config.toml
arch = "unet"
model = "image diffusion model"
image_size = 64
objective = "epsilon"
norm = "groupnorm"
activation = "leaky_relu"
weight_standardization = true
widths = [64, 128, 256]
upsampling = "pixel_shuffle"
beta1 = 0.95
shampoo_beta = 0.99
one_sided = false
adamw_lr_other_params = 0.0028
Rows from block 3 of a small image diffusion model, named by matrix and row number. Rows with one number belong to one channel. Each number is 50 + 15 x the weight over its row's rms, rounded and kept within 0 to 99. All counts start at 0.
After each channel's rows are labels from the 100 images, of 14976 (inputs lightly noised), where the channel reaches its highest value: "strongest on" is what is common among them. Only what is clearly more common there than usual is listed. The data: telescope images of galaxies (Galaxy Zoo DECaLS).
# convs0: first 3x3 conv (model.mid.0.convs.0.weight, 256x256x3x3, standardized in use, each kernel summed), inputs 128-191
# convs1: second 3x3 conv (model.mid.0.convs.1.weight, 256x256x3x3, standardized in use, transposed, each kernel summed), outputs 128-191

convs0.133:56 49 70 50 50 57 61 58 45 76 55 41 48 70 55 74 26 97 44 51 45 43 52 52 47 52 49 20 49 68 53 67 58 49 55 58 59 33 29 52 44 91 49 34 43 64 44 41 20 37 64 67 55 67 46 29 37 31 73 54 44 39 54 56
convs1.133:45 62 56 35 53 56 56 57 45 54 34 25 58 46 46 40 39 61 54 45 47 63 38 40 28 44 52 38 67 71 46 48 50 65 19 56 41 56 56 60 61 36 68 51 46 39 70 53 56 36 19 53 49 49 35 40 39 44 55 31 37 52 58 42
strongest on: edge-on disk: yes; roundness: cigar-shaped

convs0.196:47 58 46 63 42 41 53 51 60 50 37 43 55 35 49 54 72 47 76 41 59 66 44 40 36 52 36 65 54 45 56 63 54 35 63 56 37 70 50 42 66 34 47 35 18 41 59 51 53 45 26 42 52 82 44 59 62 47 47 29 57 21 59 49
convs1.196:39 51 71 80 51 35 54 58 73 31 65 51 67 69 56 57 35 47 41 52 44 41 72 58 49 46 37 53 51 49 49 34 53 63 32 48 59 27 56 58 21 58 51 62 29 70 59 53 71 19 53 72 37 37 51 46 32 55 59 65 44 42 74 63
strongest on: shape: featured or disk

convs0.52:52 48 52 46 44 52 50 60 51 50 57 44 50 72 44 53 59 52 53 42 50 46 41 66 54 64 64 20 53 50 73 52 40 54 27 61 27 50 37 47 57 40 48 77 73 41 33 49 37 52 54 32 49 81 55 47 04 33 46 61 51 71 52 65
convs1.52:35 65 43 51 69 88 69 51 40 61 67 49 58 64 54 44 81 52 14 61 20 54 60 50 60 33 40 37 42 67 42 37 63 74 77 47 44 52 13 63 62 34 34 35 50 61 74 69 61 48 45 39 33 80 68 55 75 45 62 38 55 48 47 34
strongest on: shape: featured or disk; edge-on disk: no; spiral arms: yes

convs0.215:52 50 74 46 46 51 35 49 53 66 50 53 58 94 68 76 40 56 25 48 56 52 60 47 49 35 55 59 48 52 39 37 38 43 34 54 48 43 40 62 52 30 67 59 68 41 37 56 70 47 42 36 52 55 44 27 27 60 60 50 47 58 50 44
convs1.215:40 33 67 42 30 51 56 73 85 36 55 49 47 16 16 60 35 48 38 50 28 29 38 61 49 63 40 60 60 36 57 76 58 62 53 50 58 28 48 46 28 34 54 31 41 50 40 17 51 56 74 44 38 47 40 16 56 41 48 61 57 49 54 61
strongest on: roundness: round

convs0.169:48 63 55 47 42 34 42 37 48 44 51 45 54 15 24 19 60 25 44 50 45 59 26 46 51 34 46 25 47 62 50 44 48 63 62 54 54 32 47 58 52 63 58 80 50 52 54 42 88 46 41 42 48 41 46 32 69 81 59 52 55 46 74 47
convs1.169:39 27 36 50 66 56 45 62 47 41 64 29 50 71 69 68 37 40 48 43 39 43 52 51 60 39 42 41 31 74 69 92 76 47 46 66 70 77 65 48 72 64 55 76 61 24 34 46 36 64 46 28 65 26 55 26 57 51 52 43 18 56 59 29
strongest on: edge-on disk: yes

convs0.219:53 32 30 47 56 52 38 60 54 47 62 41 51 52 48 42 42 31 31 51 56 61 37 52 56 67 39 51 57 61 61 28 59 56 20 48 36 31 49 74 60 64 48 36 54 41 44 39 56 52 51 45 42 74 38 16 00 49 59 90 49 42 68 66
convs1.219:78 54 25 58 63 44 36 47 41 25 17 56 69 53 56 33 43 52 45 54 46 67 51 48 47 62 49 55 24 55 36 63 34 68 52 53 77 57 35 29 52 41 52 39 39 58 45 82 59 55 40 58 73 32 77 60 52 38 26 57 56 44 41 52
strongest on: shape: featured or disk; edge-on disk: no; spiral arms: yes

convs0.76:61 64 74 58 54 57 48 58 63 46 51 46 65 40 53 48 22 77 53 54 46 51 43 58 54 00 48 52 67 64 64 54 47 47 56 61 45 40 55 50 18 36 57 32 66 48 37 67 52 37 56 59 51 32 62 17 76 78 46 78 49 69 59 32
convs1.76:62 70 55 60 58 34 34 26 34 47 57 67 35 54 33 38 67 45 26 47 58 55 62 43 42 80 50 42 37 59 66 54 26 76 41 41 34 68 68 65 52 74 43 59 41 45 46 51 40 52 69 55 59 41 42 27 48 39 49 22 60 35 45 54
strongest on: roundness: cigar-shaped; edge-on disk: yes

convs0.90:49 59 56 41 40 53 53 37 45 40 54 42 36 51 41 45 54 76 73 46 45 44 61 50 50 99 37 26 56 45 38 35 52 48 48 51 32 17 58 54 49 53 58 36 38 54 58 49 62 49 50 37 56 54 55 78 68 49 27 38 60 38 51 51
convs1.90:66 39 56 56 35 49 50 47 56 43 46 60 57 22 57 57 67 43 72 30 52 45 61 65 66 30 39 36 31 77 42 50 58 14 38 57 31 64 44 46 59 55 48 30 55 63 51 53 51 45 65 37 36 59 41 00 17 54 76 53 53 31 27 19
strongest on: edge-on disk: yes

convs0.15:57 69 57 56 43 46 53 55 56 56 53 55 47 59 58 41 55 33 55 60 54 62 45 52 59 70 47 43 44 60 63 45 49 32 45 79 34 19 76 18 55 46 57 66 31 52 59 39 47 36 51 45 59 55 36 79 59 33 60 27 75 43 71 61
convs1.15:35 39 43 53 47 59 58 27 33 66 41 46 34 35 24 43 52 42 66 37 49 54 63 47 40 52 54 42 52 66 40 54 42 63 50 50 69 75 55 51 42 32 59 38 28 39 29 74 33 43 53 48 25 75 60 30 39 58 49 91 08 47 20 74
strongest on: edge-on disk: no; spiral arms: yes

convs0.124:26 60 74 36 43 58 34 27 36 44 52 58 48 32 32 00 52 51 49 32 42 40 66 37 28 54 49 54 39 35 49 72 62 34 68 44 69 43 58 36 56 26 56 56 37 42 72 59 43 59 62 52 51 47 60 63 65 63 57 48 59 39 61 50
convs1.124:45 65 46 72 70 35 24 44 54 48 46 53 58 72 49 92 36 66 40 57 65 41 33 44 60 28 55 30 49 62 70 66 64 47 67 28 70 60 65 74 62 58 54 36 62 44 61 69 28 34 73 53 41 91 31 60 71 69 19 66 38 58 43 73
strongest on: edge-on disk: yes

convs0.144:59 54 67 48 71 46 46 53 56 49 63 42 65 65 56 58 36 90 14 55 65 54 56 67 60 79 44 26 50 52 66 28 42 60 32 53 60 49 41 16 48 72 50 38 58 50 75 67 42 35 45 48 50 63 45 67 19 52 59 47 49 61 56 75
convs1.144:55 70 51 40 52 21 41 38 66 38 37 56 67 39 42 56 61 36 69 32 33 41 59 37 38 40 43 39 59 73 42 72 60 59 36 58 45 62 76 34 62 25 47 18 47 40 70 61 43 69 56 44 41 15 72 52 51 37 62 34 65 25 77 56
strongest on: roundness: cigar-shaped

convs0.146:52 69 64 58 44 47 35 53 53 55 39 64 60 86 61 74 16 34 80 52 60 45 56 54 51 34 54 41 53 46 38 36 57 58 56 57 61 54 73 47 45 47 53 57 47 29 30 74 68 44 54 25 67 77 55 00 35 31 69 53 65 50 81 57
convs1.146:23 60 51 52 51 66 44 55 47 30 77 41 59 50 51 47 31 46 34 63 51 47 61 52 50 51 45 48 44 47 36 59 30 53 50 66 36 35 63 88 41 43 57 47 40 60 64 33 41 36 26 31 48 60 86 58 37 30 28 43 31 26 03 54
strongest on: shape: featured or disk; bar: no

convs0.130:51 49 56 51 58 43 67 55 55 56 44 62 38 32 59 89 56 31 68 59 62 55 49 53 50 70 54 46 57 42 47 66 58 65 48 38 53 36 62 70 13 67 49 49 52 54 20 73 60 68 36 44 54 92 62 56 58 45 61 53 53 43 52 99
convs1.130:44 36 53 71 41 32 35 64 29 33 62 38 66 62 57 25 69 34 42 56 49 71 44 56 25 40 31 94 55 35 34 18 53 33 20 67 45 32 37 56 62 44 63 31 35 63 63 54 51 51 25 66 36 41 91 16 51 55 26 71 50 45 34 46
strongest on: roundness: round

convs0.183:50 83 67 51 71 46 36 55 50 64 57 47 57 55 57 21 39 63 43 52 50 45 87 49 45 62 46 71 43 40 41 77 39 62 33 56 58 37 44 31 32 52 54 54 45 47 52 33 04 45 43 35 40 27 74 43 52 82 40 48 32 65 26 27
convs1.183:37 21 46 50 16 27 75 41 29 67 50 60 53 48 33 57 50 19 72 63 45 31 24 49 40 56 31 32 44 85 60 32 35 44 55 41 43 71 44 46 28 47 42 32 52 36 43 74 76 50 30 30 50 57 40 49 52 40 50 67 59 52 69 65
strongest on: edge-on disk: yes

convs0.208:58 49 41 53 64 46 38 67 58 48 57 47 49 57 42 74 30 26 33 58 52 50 44 55 57 12 49 50 62 48 61 30 47 55 59 50 29 51 26 77 44 49 46 47 60 47 37 60 58 56 62 87 60 50 63 20 33 50 61 69 51 60 54 65
convs1.208:27 48 55 52 31 41 32 41 54 82 43 51 60 39 68 19 50 53 38 70 87 77 49 59 24 57 58 70 40 36 45 56 25 59 58 50 47 40 39 40 47 42 77 72 42 42 64 40 62 70 40 66 72 51 56 55 30 50 45 43 43 44 54 76
strongest on: roundness: round

convs0.3:53 54 52 54 55 62 65 37 44 58 41 50 46 33 54 67 78 85 69 50 58 54 66 29 34 74 48 24 36 56 69 68 44 45 57 66 43 36 49 65 57 74 35 70 00 62 54 33 40 31 77 17 53 58 47 48 31 44 39 34 45 46 41 69
convs1.3:55 40 37 50 41 26 50 32 43 27 53 51 38 54 17 83 42 47 52 30 54 17 62 31 32 35 13 32 50 39 52 69 64 49 50 44 52 43 78 40 50 54 54 56 52 59 51 33 77 32 50 44 06 11 55 59 26 43 59 73 28 23 72 19
strongest on: shape: featured or disk; edge-on disk: no; spiral arms: yes

convs0.77:52 55 47 53 34 45 29 56 55 47 45 48 53 30 61 41 33 74 21 48 54 56 61 39 51 99 42 45 54 41 53 28 44 47 63 50 58 56 50 43 56 73 51 44 33 69 64 45 66 48 42 35 42 43 37 45 48 50 64 44 52 61 70 46
convs1.77:39 45 56 26 62 50 52 11 46 41 33 47 86 43 60 44 48 52 55 51 76 54 45 31 36 14 62 61 67 61 47 44 55 54 60 61 39 55 47 65 39 94 60 53 61 41 38 57 64 50 48 41 80 66 21 12 45 20 60 59 50 53 61 32
strongest on: edge-on disk: yes; roundness: cigar-shaped

convs0.239:63 55 45 62 54 55 73 61 64 64 53 44 53 39 69 56 60 99 38 62 58 59 41 63 64 58 60 33 66 54 55 54 56 59 57 61 39 70 36 46 52 38 62 34 28 54 54 54 48 54 59 43 47 50 62 48 44 55 56 44 61 20 68 63
convs1.239:40 52 56 39 31 36 49 61 57 56 60 49 57 68 56 54 31 62 61 23 50 36 65 49 32 35 48 76 44 22 68 42 29 45 52 76 35 28 39 33 32 62 39 64 38 55 47 51 40 51 45 79 27 48 84 61 36 37 23 31 45 34 32 51
strongest on: edge-on disk: no; shape: featured or disk; spiral arms: yes

convs0.117:67 43 30 52 47 48 09 69 68 66 55 28 65 59 41 63 48 29 39 56 44 50 55 48 59 17 39 41 68 69 60 36 37 63 25 54 66 57 63 50 38 41 51 44 46 73 35 52 60 46 63 37 52 54 72 84 53 25 49 67 32 57 25 58
convs1.117:27 65 77 38 44 44 63 48 53 29 58 36 75 55 32 41 60 54 41 82 47 54 42 69 59 29 77 63 37 63 17 46 78 54 29 59 40 46 34 52 50 54 52 27 43 51 66 35 50 51 30 26 51 64 40 59 47 55 75 37 56 67 67 27
strongest on: roundness: cigar-shaped; edge-on disk: yes

convs0.9:54 52 47 55 42 53 49 51 55 50 47 54 53 51 43 48 63 79 99 55 55 59 61 53 56 27 52 51 54 56 47 74 40 64 50 48 30 57 64 59 38 29 51 51 38 50 54 40 53 41 47 94 70 40 97 50 39 16 57 49 44 53 50 62
convs1.9:51 42 55 49 50 61 76 51 45 47 62 38 43 59 37 54 47 44 54 57 47 48 41 56 47 59 61 56 61 58 53 46 43 68 45 00 51 63 48 26 66 24 68 28 59 63 34 41 48 54 41 86 43 44 65 99 55 70 41 55 44 75 44 26
strongest on: shape: featured or disk; edge-on disk: no; spiral arms: yes

convs0.154:51 73 73 49 49 57 31 50 55 57 40 52 66 65 44 49 42 00 45 50 54 50 56 51 51 22 66 39 49 51 39 53 44 59 34 55 34 42 14 58 39 52 47 30 78 46 57 68 61 44 57 05 48 77 42 14 41 53 67 54 52 33 59 56
convs1.154:66 44 68 41 43 39 23 72 37 51 62 45 33 50 56 44 58 46 53 74 56 46 38 78 39 53 63 38 39 25 42 58 46 54 40 40 65 29 78 65 51 53 58 46 30 58 54 40 24 26 52 59 46 48 44 20 51 28 34 54 17 69 33 55
strongest on: roundness: round